config.yaml
dataset: "aerial photos of the United States (SatlasPretrain)"
train_examples: 101725
image_size: 24
horizontal_flip: true
translate: 0.06
color_jitter: 0.2
norm: "batchnorm"
hidden_act: "mish"
avg_pool_shortcut: false
init: "kaiming_normal"
learning_rate: 0.0031
decay_fraction: 0.3
warmup_steps: 4000
weight_decay: 0.02
Rows from block 5, named by matrix and row number. Each number is 128 + 24 x the weight over its row's rms, rounded and kept within 0 to 255. All counts start at 0. Numbers have three digits each.
# convs0: reduce pointwise conv (model.blocks.5.convs.0.weight, 96x384x1x1), inputs 77-153
convs0.0:133120170125061146106127108096136125127128108142145136123176121133105155083119131165056133124137132123114169110134133115127180162110107080109149079129145153151123166149130103143118128124138110107139143144144161126093151125095115137
convs0.1:125079137133097103130138166146126091150138166109082180132121130114134130102054119118150169069079138128079154093160110114134140117151157123147159124129134101096093114155073147137099138121153150080115165112140132164114097118102127110
convs0.2:136154155122131175129167114113132136085135097094127119160151154088108143137129105115132114147114108128123090130134123139123136111134124122085109155126074138156144097143145165137126112119082147142090129144135130133099104156149070141
convs0.3:108122129144101099139097139142108097135158134159095156137154115146124115130132146152121116140144103136139110117149107172154144158107099118140125108107139129120176083116119150146143131100136135128112131141145170124075106141092136126
convs0.4:084085164134099137139102132118141102135140093116110140139171137138077139138127109123105154109107111102120193143097133102144142116125096125148105130145135163125139126127152124066075135126104097069132158104117118120143133120129129127
convs0.5:084145137133081083080103162101151090117167121109125090121122128070153078116121115112080150106168158127109113153121097130085143133139155122131141136158124133112144135132085115107134131159168145151153141182070124122141124117126104113
convs0.6:143140117090176105110132119137127136108122121149152139086144099115152138116203117132136126109181132148119086109099138075141117139160147186142127075123130102123090133140058126147128110091168125134099083101137135102183107128058115097
convs0.7:137143102127147080101102105169115133125105086145157125125107114172170146129082155085173123122145145148134103120077110091115130127148153121098127181162137112078131126109124125143145129133174080151158113116101121112135146112114143143
convs0.8:117142129094131150114117153113166119095155126065104120139131123128103135092128118132118105106148147075161125135147123030141096157181110141129114128159103128109087156134130120113129152127117135099134095140186111080144122169157128146
convs0.9:158140169144145118113131163134143157154155115097120121121127133128099147134133123085091100129086088142152165128125146123144174126103152108121100138184154104110132123118117115127082130115096117101126097121142125133103139123110074152
convs0.10:116173157114129150112102148080137099080142115090119159156145124102133148107099120103108142143129091076125122140138115101136150149136057139140132111161094129120143147157170138075110122100115153108151126138157145118118168105139118147
convs0.11:127110115125075138116120122166130147128136142128141092122140133111166091096159150136102136134109134131115134132117134103139142158090142104114115111082135155134146121088131114097160139098120126100133125140109144135130081151118106124
convs0.12:134138143133119139168095138122128092082114121110136176143147085120142105164136126132129120117127117104134130110111136159150138171141133142165127121148122119120152113133152131108120101109142161117123132140109163160100145093123113163
convs0.13:090133220142108120112104138120125108116150139161155168094155095120080131100117127151099125112175120118074136126149107152106154121160099112118125094116122117135107162110100128125100130090143119099117135143124134154107165137120113126
convs0.14:151143137142090176153184146115103218108096121135186136128145106130119121096138154108128163136110086101167165122141129113158119134082145130089135098119107117113129074152151068187159138186139146109133163125117117109091100172085118168
convs0.15:114116104110133139120074128123127127072112154101119140128144147053099125142149152127108116126140128051125124160119066167124138119096140100089124137177136149154110131109140115129143121120141154114119128159109129129110112116130106123
convs0.16:120106149101077099093098171136144119124171153142082163140159151138155126110101130118112152125146162125086161142115118140136131177128171131132145112102135169118128127118131107105122118117123115061142110102119150167117116125114130108
convs0.17:160149129121122119153131098097088111090108095128133162145100118090143161133160108068149088166115091116143136169115134135102080100097097108090134115096123161135109090143166136118148104092146106111144107088134112116100090140175064100
convs0.18:136124115110151115151133102126094169145150165144161145098126091149160125126167143106096137148131118134155089143093134150125136140139186166159120150139135092101165121137126072141129098161126147130100145123062146101134144137134159123
convs0.19:140115116176120130122094159085108151132141115092124093118127126131128137145146157105115100136117096098103139099100159112093156161144130108109129078126095111099146164145142110125149145142183110136118129150143137128113110112131129086
convs0.20:111142095092067152097127130165145118118114140126137154145105137136173120056150093149135142142163140128121099131148091151075144134126121158103115139136080118112129115140087171126165146134116109155106093140146126142148169158137109163
convs0.21:151144118115127134103156095125125132082138147134120080135093147071084145169124123085115143132129129121103122130139128165138132103116138118126103145115048120120123086128079152138128116102132107117113150144129130152135122133114095106
convs0.22:138174106097145103135126113112163134136105169162175139136090115118111137121176136113150097148144102141081112134109106158106128149125081164123151139140127117167129136088109139107140120114150159125095099130168157084127162108186126145
convs0.23:117151155135105111127112123097155124129100117131109117136150131136116130148123138129145123165146127123110117122122095152105120161152090093126157100121166117148107103106165140113115115119132075134125149169152178076076104082126146093
convs0.24:136156097150119151153157140112101135118133133085110112117144112116121120146106126104164112119142163133149157129097141072097139084159160192194138125135182124120174127158161114106136109127121157124096146149130093097122108116153120092
convs0.25:120177148107113153177157144134125165116075115153137164114116138149126144122123116100115141137128116112114156125120096080142160117132120152117118112142118115119161143159127141168172149132150118142116142105133127141137108141107140180
convs0.26:100116149130139117135084147156129136108132120145113149137163178158110098121157099153131133127076145137148149112142127139092174154150096131095125148134145142150109060161103107116123118071100148145145153132111127135120144155109147168
convs0.27:108143191152106106119129196076155112094093153122130156127137081099113155114123115101108135108140113100120143089142143096113154152145076091108152088164133142101142152145099134121094129077161133073126174135135132134101160056131076146
convs0.28:147074146141136119181070170135148178148100119145113131121137115170111136109114133141151178106153121156164149133155141104125156136126141103139148174180122106115156120107112091114098125118114106120142101127126137145127106138127154125
convs0.29:117138142109108178099147105106117128137148121193125062107126138127145097115164149141152141140168115115146133112125135113135130144153118115089139172122135141127159150185142104134098152157170073091104153148115143130121160126118117115
convs0.30:098129121118121138138114146096116111115129139105075107127169136118116138135129109139122113098106155117134127118147095158098158082138114144091138126161118124153103121090117120091138121128126120135114163182137115116097142129134110082
convs0.31:115116169140131109110078193093157093123144098141080157140171131124101142109088099093130119105156141109128181118133117114122153128112140130167125073150108157118152140152145110094067109136139144098136146094122132158105127085092115143
convs0.32:100139108087182138138119126130135110132122111118122127146107101166140114092137144121154128147111126135124158133106142100101140106142104177114126141171089118090138146117117156097113100150127163141136141146095150119134089148146126105
convs0.33:114139137129089085138100087147174124128134129134144136146138132149111137086095158144149101152137118142106108171114068132097095124132117123081139152134143109145101129103171127095109128122102095149134122157165166097126132132171138097
convs0.34:118095105145149128092082139142137062179172120162154130177135178110106111112096139121049103153066133159145137154138124097139158084111140135123079154119140121110156117116152169100097124134103111131131126124140136150152162151129146141
convs0.35:141116128129132154155096135130144123118115091140113184162132180145127115111128115161125117143148158142141109113136114128188155157091111144153145188092116165135121070132158163135141075121094146159114133122164151161115116156084143124
convs0.36:130127121156131143116134154106100139144136112110122114100121160136158109146118104105156134182110169122139163147170126144147113128090121169148128150142146165128136133120118101143096088091119124143133131145122100122107120121119150108
convs0.37:135149115119158105161088127155128068133092153166103135106105125154110109150109120086068107139128118142121128137152109121112121140129118120108144094121146117119136100108075126104146133090156111078121083121097106086107127117126114141
convs0.38:143151144140109123128096145105094120122119131153079094103091121112138116150135120090080166137132102122112130134163180147114138121113060098115149151111071136114133122121129111125102137126142139116159143133117111142136125128070105102
convs0.39:160159123112104133110135127124105110115149125122061103115090132112145109155114143090121165129160133145115105144149111139084117088112149094128130169121115130082135127120088101127073121097149165107121149182133108115142133096120103129
convs0.40:140112147118089134098111103135121122133099098144112109124125116151124116115164101119109148168182061167065139142102181145139156124120125122120123118075132125124142139115150131115097155123159110126134125123122135149145127139100125108
convs0.41:154082151112119090103124093126134125091184156101100134121140103172161114141133151163142149145143129097120139135134150092136120117148171118086159139093126157120113126155110105104148143101148110142118176154073126147126121142153138113
convs0.42:104141139125116131122098137181151118138110127140147166166122156141103105089140102132090119133111180142113093149134092168111203151136139120123102162150120099149140099085083124128115108136100143125158163179147143147165151170115114187
convs0.43:177117140126125096129116158080076103139132106116109117077089145105123062136163103128106142179140156130104157133176156122111153129104134135135067158155135129130113140103078079083100096062099163118114118144099100110142135088105129120
convs0.44:092119132132088140131107150138132128131117122136131127143070158140097101114144106148102121146104134130118096117142139165127186151150131099097104122138118110130149096069131127155139098152133116154142145186100165119111097162118136136
convs0.45:135137103095120172158138057099101115107137155159107118106123138108186133094155127142150108125119149153081104129086105128080096097143145155060144111115117154133140091116125110107155118117156153116118125112151130095108063122160114109
convs0.46:112156140097150126146133108121133108150097121152070116129121129118138098152171086134061146156166125136141147129111118103175090125144131119136150116133143133112084155115110113077121105095128135095112103102133111096160153114099141164
convs0.47:114143158090140157128118124134146163144084074154107172115127149155110122119073114101143142096101126143174136100156103133191143106099099154137116171142108127144138133149135111125124097135078132163123135132177133137101145134104135115
convs0.48:145139118080112139104138086116091126115135116120118104114111132105120160133153096108131133172135130120122120154119125149101113062068125111080107142091096141099118130124099140127152128110135123117101123095095102120121103165144096120
convs0.49:183100148154169135115128171121145080122124130160114149118155133139114106115209103155110130131143116136102134116169140135106136109066101134125110141138128109096118103177089114062139113093133133118113095089114132124142129125077142142
convs0.50:123119151135125119138108130129124082081132104120081157130121147113113110127112106122127123094127085111126126124125102141145170141138111112145129123145128145130164082141131137102090114102136132119137126142109173167124096122095106154
convs0.51:155137154100125153125126116108087110120129103110146147131109108126130154155120074082118167140138137109133145126158166125091125112145124107127136157113145125107106115086138149130101163108159126102118155109138044114136131097129111074
convs0.52:087091100136178143137115159121160147127171098102146090118128166084107131091127150130094115126109145116141141132137138123153122135123092154110079163124127146121131146148158169133134125194143135124159135150051145141119157152125140135
convs0.53:121123165146093110130146168112134122102115149125125143117169092098112134117117135109153131099144142125104125110143121136117143133134105117114149079160130130103142154156102123117097111085149154078126157151123147155092127098122070132
convs0.54:151111135101094127158092158075150106112068131096131139151123090081081083147136083095129159136151127096112146125149136124088086090077061107130128138125104107132129127133152151120106161116128115120084124140171126119120125109140134084
convs0.55:142170116103132160126142164120109131159172124130096151113125143137157134101126101102079186097098134144145160113146125108155129091193172137156173143144130104100156111115075106132141141130112118110116110117153110124153127101103150129
convs0.56:075113126142126129125111167139092139123138117122138100083131166101071074125119128154114133113152149130089088121146153113127120135144117137119135145132146114115161112153127134126136107139162099141121096151089139138170121146103117142
convs0.57:138088136133118108090109110165115104113101186101123140158085136150131125152142128129096134140148088107100153138152177083146132130143101095082104130136129129138115144150147124110143132128150115086135121101099135127125138118125134129
convs0.58:122144138079175124122115117116152116125143125162157132141132106151086136063153141100162118131123124151119152094098154120116171126143091187135110128120121146110149131166092127099117121144156129140144119107112151135116120133090099107
convs0.59:104158149183119133156135161149109115112143143115133118110143125131114110104145162117120105135114129161071105150112153146095131098113160136127099083135166090111125171110124096126128110153151132067076150135105132116131101166128081100
convs0.60:142134100165134166113136124140119153129157084140137094123073138137164102121132127138120122135123123161193054121117134129102097132094148142134107176126121127090144104141117155126148122160153117156131122141096119062140102109107149140
convs0.61:172139132111159122095109130118119122151118089159126103101091118131147152162101105025149131143135144147148112134109137123110143103121130111138092195158149125077142116105118130121126153121156075109153110110099081091142123101087117088
convs0.62:121157158098127126122140144122112086081139070084126102112132161113116089112179125131101146144138143142109134161145121139094138111166084086102119146109077142147137146131150117124112093114063137119099147146066137114127142141147084175
convs0.63:129127154130131132132124130129122102087111114102073149135134157097115109120106112134120116092096102097130117120127104119145168137147108108128127138147127145131154094158126148102095126108130133128130129157114172169101096139101098155
convs0.64:105097171161055144140073148172140120111149160104116135130142138071135127114101136136146149084173145104071117123183166130110108114153163084128193113097106110121118140124128106135152126077128132108094139102140139135156099110131125071
convs0.65:165169141136100115095153100097142168112133108154150144131132094134095170107146138117151070162158120127155142147094097113113136143122126137122127162123160145158114146145167112116128145109089077109114071141164157126072163099125131131
convs0.66:165152137131151101123071148124090123114164148137115124124097141138116113146117140108095153068167110126101140147198168121114116095119126073110162169150129160097169081150128150126141146147154152090138101101093109126118062088159137118
convs0.67:161129143139092142126150108111113148123127142109146136113141132125158111124144144171135153141128107117155127110106098119128117142102142115141154096097112156101143159161123192129105099135128104168131135137157127125067140122133106135
convs0.68:109148171135126120110104171081145114103131131143100174139160095106115147100106102117141110117154121113116160102148118127126175140115085128141144067167128158109164155147130141084092105099134149099144149141143156161093113101101096147
convs0.69:118127126122121124143096160094158118112140126104113107151106120094092154124165106106077116165140171115151138167111131142101116134119072112112134145153107151118112115109135107115122124115122140086074067123118112110113120146167116123
convs0.70:122148146114096153139151149138185132085112111091145112145152117122084120140065090112110100104109155133100141097119072150086165132136145116129124130109108082101111154087118170115124142106117135114118143135148110165140111154102075135
convs0.71:096147110132161152156169140048174147097093095121149137141125098132107119109103152099160145182118108102133199126106091113135106081162079174160122146086066125119076147157154137144123130167141091144129147099138129141120106120147128124
convs0.72:122115131088118103109096088167166100133131115092118138118130143138158092067142138146111108151136119147113134147128101102145106107066146161088149106120106160127140115051143177087118093140080087136095110131147130149116098123148110130
convs0.73:124122123134136110143108133127143111119168140137085075128127131080069104149125120078091062101146089100108107149115125139112119169147171119129138106146146107163067112126125099113163107116122176134136102151092126103134129139133115111
convs0.74:129086112145154104062096136108138097128146142153126095152112139129148136121113120074160123142140128145134112142120160161094125100108123121114118139159168128090116104134080105080104119087119185135118137115120129136125119070112124159
convs0.75:131125138127134130127124121136116106124135120104084143134128128099105124122095114143106127090098094098132109115131109126138182143147129095118136143142133149141169091132115153114111132097137138119119135162114164148108103148096098148
convs0.76:141116166136106161147137138129099153119128172145156165137100165140104132109109108168107108114112169140149104152163115116104143124120147128093113119137089149130138099176091165150152173139101065166119077120150112129149128150154129161
convs0.77:144160119151109137109108163134120128135122102151146141106065117117173114140109093125118113132130154151164119126136109121081136118107156125117083192172110129124151098131105155132154134129157065145149078140108103085135150145122126116
convs0.78:121117158135130156166119153099153127096115115110131156168162148112117146109119132130099118180108154102103128142134137123123127157135112102150162109136115151158096100126171158132112118131117151113123141148168154129101144115137124139
convs0.79:113121146147103132170108105101138145143128140157121091128113130150140104131166161112097162168153156145122121136147108133110138133112082086121110099138132121103170156136155105119133128119130095090127151121119155107146103144105132064
convs0.80:137142162136136108108157111146137098114145122103140128113118142104150151123076114118088145113119119110124133130118092094097138125142163074116124139115111142135094144119117167118078128100128119127118117116105119148099123104144108169
convs0.81:148140085126143140161144123155089133119123119110095094102123102130106134145164138120150148188141114104105100136116143148115108158122140126153140113118112081133142131135155123171143133120134059118108134119139092128118121148161137054
convs0.82:096105149123109141120093142140110104099128144101155160160116176117097105104121124155093137144109162141109105139145142114132183129117133143105071178151105102088163151132137154120121058124114117110160117130132133153170154187108120169
convs0.83:149156140156141131157131131060118174116117139139158084135134097143140125125146140145122122149141115100134119118130127086100134136144141097138111157116154072081106130172151096177140145132135120086112114133109147098123148092096141136
convs0.84:149130129131124093096116178153119094134160117125076133102161117120150097113136127094060143143109073133139178136132124131147095116109146102124127122105089172132130134119137118132088115159123099109124148117095138127148144113134098101
convs0.85:157173109141127141140147119129161176099113095113187107123138132108144103138098123068128147110108094126159115118140104119155094116077166121104107103134161109129107089121101132160163128142125052123096165140102106131104107161113132148
convs0.86:144137127120172173139114118141134123116167081151100149139129121135114128133098094127128135108142149118165134121157096157144146134116125141151127119133130116138123079147141136123071111123112115128089155115142120133158097095074124127
convs0.87:142151134089120152104132122141132126090089123154103131107129184087107124129154114108080161147139109125132171140118158154114119129105107140110101110146120112121145145150146147110087128147096103119140111102096132145105166094075131141
convs0.88:133138175143132104089117124134133101166119150156131161127137096136100150103170116169131151149137139137138111152156157119098172126093075111097125140163123157147156129142118149109148080089156138140121129137102120089125110172077137131
convs0.89:103130132144103120138117135122120115158147132139088126116131117106085114124101144130100141112116079108128118103130115143127166128110089087112128109120153150147146120131101143141127143129168145118107148124123140116083090134077095120
convs0.90:121095139106152095091126158143161151119149117112146083129134138119116113117103141095071148131073070132148192143094121120141106119097175156163107092131109143136088135145146107131123141151078151146137139112112124135107146122133116112
convs0.91:110156115167123147130153150127188115113080167161135131130145080149134127145136152065128090124149069131120134101135143133111107155230102112132120120091140111113092153129108134098097163114173158111126094145126147134105143129132139110
convs0.92:164153163118114130077116142099158131159150126138109108116099121139137117164124090073136152135144143142149136087128144107106153102089158113133092151180132119099145126123110088107117125112164129132154109134101085103132134119035135102
convs0.93:154166150135102140135124141086054132139166093124078123087085150147155070151134101078137184156120091139078138085164142145072135122117142107136128150143109145108161090101099086102105133106164207135140115139135085134129108080065145127
convs0.94:130116166107163132106122134146128098121196115160071090111130140101147140126149143130125173091139115111143087126077142131134122137146167134130149088145129177118125140161123112104156079144175112126157141093084126105167100097064105052
convs0.95:118142140144124115137165108156116159112116066105167145126127097096148148101116140114139124115123108085176177115087094093144133124127137123107118113118143158140122100160150137140117129105131159111105142137147136115070090137103067165