Weights of a small multi-label image tagger.
Data: 101725 training examples, 100.7 epochs.
Rows from block 4 of a small multi-label image tagger, named by matrix and row number. Rows with one number belong to one channel. Each number is 128 + 24 x the weight over its row's rms, rounded and kept within 0 to 255. All counts start at 0. Numbers have three digits each. After the name is the row's rms in percent of the matrix's.
After each channel's rows are labels from the 100 images, of 14848, where the channel reaches its highest value: "place" is the part of the image that holds the peak. Only what is clearly more common there than usual is listed. The data: aerial photos of the United States (SatlasPretrain). In brackets: how many of the 100.
# convs1: 3x3 conv (model.blocks.4.convs.1.weight, 96x96x3x3, each kernel summed), inputs 0-95
# convs2: expand pointwise conv (model.blocks.4.convs.2.weight, 384x96x1x1, transposed), outputs 0-95

convs1.48 080:090098130106095146102144087142149172105084146094109155140097142147131108120085121104111138137145113150097132148143112133071123154163131123113145169144108113136152116114153086124128128125172159134133134158135129124173133094122156111092124128050096136125133135130127131143128121124126116189
convs2.48 097:090125137127115139104111119098108161143147172074114109122104150138171120092128126139126172106100101175088110127134145135141138136123130124140112122147155125174128146123103151122095131089185117106140115120120137095118149184110123132072108121096140140121156132104099171107125127123120120136
place: centre (46)

convs1.40 149:137096134133104075095068106037117135126062141135118127139149127133140121133126134117112128084115121116123139056122134141119093125130110136118141112123111123117118108130139157118107153107138118129131071129164109090140090150126140104115122120102071093100141132117127148130125143126128099141
convs2.40 101:119133127144163098119122110108140147218087134138129143108115173136125083110162109104154132120104128157161088149091152132125080162149163164125146119084112144126132129148139125119136144143152107122154132146096105163117147138115111169161105159128114143111153103143122121114068114088130106140
place: centre (30)

convs1.83 079:173146149096101107147174170140112119133163107096142122142160099118128145114149124109131118147141159127138111117127140124141137148089073125156146114131115099149138150122142144104134097099101148088127129107082158122137119122111056122121104128065159100178144148107109146158120121112141096146
convs2.83 102:151161147087111155116158169170087107110103161145079101152183146137138139167141126149147132196142180132152092154142140108122162137111166133125099147102116128152155133078101117105154120103131130128117184121129154128131134109153116111141136129121100124124143126119129116128103143115105086165
place: bottom centre (32); bottom left (30)

convs1.74 095:113099091111144128177164108105082113110153074094124104117123132126157104156142129124134143147155186149118061127155127137122131164145119127147128117132101111117121136130118173093118165142099130149125132135096151120142145116114107097091097148123059160109147120117106118164135129098111140117
convs2.74 104:120176108134149145141159128134118127129154104130133085143134098097134136112136130136112115141161154132113124125150141061143104113159118117136146115138111091101147156149159110071108090149151149100131092106166179141141099109144141118140082187130078126109061127142118126072166102120178140113
place: top centre (29); centre (27)

convs1.24 129:136169098129143075172117179068110107117100117129118138148059120112110072144126120124132135101120132127120083109106127116119129104121113153093115123103121135171132135158126160121113154149142120133116138137136098124131154163156138089106128149131161094158112104118159141084127114111077125114
convs2.24 098:160135152118142169118113116150144124137095094134119138080141116129139153168115107119164131133122137189143155108135134122114118130108124130092099112110124137166143126121156145095115137122117149115130152149147200116168104154104154107112102098119130133118155107141136131138116114151108093124
place: bottom centre (27)

convs1.22 091:134098105118074116148157115114138136123065153140150117107128095126084095062126116089110136112156145128114109105123137104093136127099150145122123165118132143085149091155106103138142129084111148100120106104127120102131158115102138121137106081106112131119081112107165067130124121119135133131
convs2.22 105:080134124132129100109120106107153150131139120106131130128122155159136077127131118091163139116122093167145113113115102121154158119148119094124144112135164147095133181113145155102126116134161110118104159108144129138139111133137117152107111150103101151151115106105119132114125134143120139156
place: centre (29)

convs1.81 096:102086084110112110124107106116102112140113134150130126173126117134137128109114159075115128120127167105109079098105137129143124118125112135154149125131084128092122104149175114091134169100159111143135094152140136093109135120106153088128111119092086151129142101135165066120104084152142135113
convs2.81 098:121110145092108093095117116099151171154135108107167115141129158160097110145112130118153138117125097154156107099063109131144089122140130099161150096104139118123167106135127104121140141146115131115095121153138112145108133089140088145110122172130129137119104163094151091141123104089138123090
place: centre (43)

convs1.65 101:116166142181124150128133156128133171166143132093107156157169120133104102123115130156137161098119136134136117115145127101129148116146128175145190123135123099191121100125176096130138123173112116133136132095137135161143135135162170133138108129151153119138172118153146134114123153189149117113
convs2.65 094:089153180138172139151161163158085131116107149123095165159169111100165170147172122169063159153139149130131132130144160124143122145148172102103105144123129125138149107110118149142104113151150114120119140081147142153089115158121152056060131091109121144107137161116183121124124168106113087128
place: bottom right (32)

convs1.73 065:168075147137148122145137124139104092121131115110161121125091112118081107110126126076121131093127111128117108104123138136131131125153139101126094174125132158057103139136118149103119127111088122127099122094104113071121107117078090100146157129110131130107089107142103089148122138098094134098
convs2.73 104:049108160135128082123124151106117142111110137101147118110160160148131124124182106088093090114126091135075110093114125151139160128157099081095142147113110125138138137137099138135185147145136119107132161105153098172139124113151117117113147119122137124146102141137131130155089153124146099142
place: top left (39)

convs1.93 131:137111053131129082139130084056120124135086149146106154146126135150128115125130132127092130077147138098128139100118134139131155106114127146107119122076145120120113146143145164144119130151138126133096109124157132088117157106141127139128145108121074127096132112146140135121129057121147165085
convs2.93 095:141134139126172097127149129113127120171117122137153126153125150169112122098105110128155135106097115130142123109108087139173102129142136112151132141145158167156122070088168128116142115139155176120135148146129140108156142108127121165134109167105134152096150076157141113107100091132128114099
place: bottom centre (28)

convs1.25 089:143069108099118138099128079136140114119150132140124159149110129132142127095115126126143151136152121134130114151149159142140104133168124157103040108153123156114128134119134132144163156057171123135149135084141141121129166154135133132150126127123107129103140125156179148170097140120116133173
convs2.25 103:135124130102112098143135118144145121102129133137124081161148125131090129159097161130125108139132122092123134119107130100095140114173091117120140116130176106167103135105123129127174152168108136159125142158132076102101133140175135100189115152070070104147127117142104121131106114136163136146
place: bottom centre (29)

convs1.69 121:147140142104130152118136153131155104146072148092131136134081119126121088124148148139148125133136081138128139158120123127143125141069123134102109152173141130157121112108117162129132188151146137105198190129114118136124128181136159127122161132100104096117137143120116156095120147125108124170
convs2.69 098:137130139125136142074141124120137103125128122137082087128151134144147096148136142119126157130076135105099115132177110118118096120103165111144109175119126118147147134101149127151130088099185156109136141107137155124153143108142108109120102149128071130101183107146116123139149144145125082126
place: centre (47)

convs1.68 096:140095143138175116116154121144093152079168135127091068100132112119162138150137131094075118140140128135120129092154104156123105156107155066126140126130115133118129154122112140108115106101089127103132111157130131103161081131153143117086127129125101104114149151080101135168150131115095139135
convs2.68 096:112159118135138082166165102076128138140115118082134101111130138138162146153116168134117184111139102123100130100144114131116137114139106109091144172116120113128143144156103147114117139156130106090143153116111111102139108129140089105138107103130111163118168086135121164087136137122178101132
place: centre (34)

convs1.9 113:110101147159140117077120066109138139121110181137101107132127125147146129120150132107069149120128142128113142064155102150107089141111125101113114164128126134096128115116141130128147132078139103104135098146152134134152084125126140099104132079086079112117155150118105156134142165131102120143
convs2.9 100:117147114159123080123133104113125165157128122083120137097118152129108146128179101138160120102074118112120107145160130087103121141094150148130115146113148115107113089146107161140143165089119159112130128131115107113152122112116098146120110115127080170114147133145100189133116107148145102162
place: centre (37)

convs1.3 081:106124166083104106152146129128131115121130084141140101160126101131130081090145067118099104135152128114140118103127128097163141110092098107128118104111112109146102088144133111106113067143118156102100118133124141132110144107124094112097129118092124115122165123065103094123099122089163120115
convs2.3 105:117135180093111144107132127110144139127153108058119119101190120141149149150147118143119120160123166115106107134142143104139164174106133136117131149102166116162100127144079138107121148172143137115094158084115159152150099092147165093095155098092136144113135119123132132156148140169090128154
place: bottom left (40); top left (32)

convs1.82 090:153113135131127126161186120169141109138154097149134111080111121115102088132152115125143117074125109115131139136115123132135125121090113102063102113110120129113083137157074085108107133150082131093100164101137120112134121138138109098134130137137117125115094085090112126159135136095090141096
convs2.82 103:119156137165112114133137129135110141111102115063130115122129154122187175118123125117154131152119139151106135114148089165149130153152136090125114110132179134108166150094127137145123123104163120111085125085140137149116110093119105124137160087141127173150105164109108110129143096078129157185
place: bottom right (30)

convs1.80 073:151135132110098103093103136163097124101147103139127119155147127132172144085117133115100154132111130141127178094126122155108100139146120115092139088156093098151110088152154127101096104135133072108119104109073131121116137089149154101133121132130124105114147143118152090089112090138083161126
convs2.80 102:115155163113131113142112117130131178123139120124096101097137113109162152147104119147132155147133102146137144098138140143126114151132078127122148122161181138130134113153136154186139110142132099113146125130115155121122140129122116118127123121129135166111154098096178105114145130130140139167
place: centre (32)

convs1.89 096:124121164138120104099082117147125108144133163126158129121130140125140125075109152134043129151135099141123089147107153131121140144148129118164063111123145149096108140132128076142160152092136141149117087103112144122085081152131156138129132127109097129139119114159155108151129145109163107142
convs2.89 105:140121160127146130129120130158175103104110079101094084152164104109111152131140154131173129155111102155177083107163145142109135084130148105151118139096154121104140136133152135155116145132165136165175120113131099126157137163119128131102156101085106114151133108089177107148092150121126109148
place: middle right (34)

convs1.64 089:076118154120152114098128114130098116154141079117119136172116141124118137183122139103119141122078183145133092116128109154126114126152092132141127161168079119126169196154137145088118115126155120148165111137132110116148137146132118118120104126064127133126117141094090142120099142141124122125
convs2.64 107:111116104125153110113137124079106122149122100125169127157125078143160135165149143130058116110156102140083125107121089100143126110138115123143119126099114123100138120100120120151113153111124121086093100135167151157126124140171116133103096146172131132145096161121132131108112150080127117129
place: top centre (38)

convs1.47 097:128140092086138122160099136124119174104114149131114115145118142177123139090121147108137140151107145156129129138137100174148112152134122126076135130156115109190164106154137118124128141122146177117095106106077128118135146142125157127095131101152126155144151134103072146091133166125103178118
convs2.47 105:116105139123130141132127171111074150137109123105112141162172136113118118159136136142071130095133110140114129122168159112097083118128130149109079120149143161119098140117116153124120099082116102118137140155139167083134093101106123112113119127094133087142103141140114120152132116160154156080
place: middle left (30)

convs1.5 089:134108095132099127118119089115133151116114128145144086090142141099111120121154128121147131095092087134134136107163123130137120138106128112048137106107130088096127148091088102101131133138120069081131162110131162117139151113116109106144112101139122168096103117049121127123109138124118128130
convs2.5 105:129155118125134117044096108155165138094064109140104113126127095132116115081082133126126135122158163122140145137109113139130136121106091121123174086177148143131085136130139168130113160123145135149103121154159134082152160114124141099188130098123106110134132131122123083152094085124145111190
place: centre (27)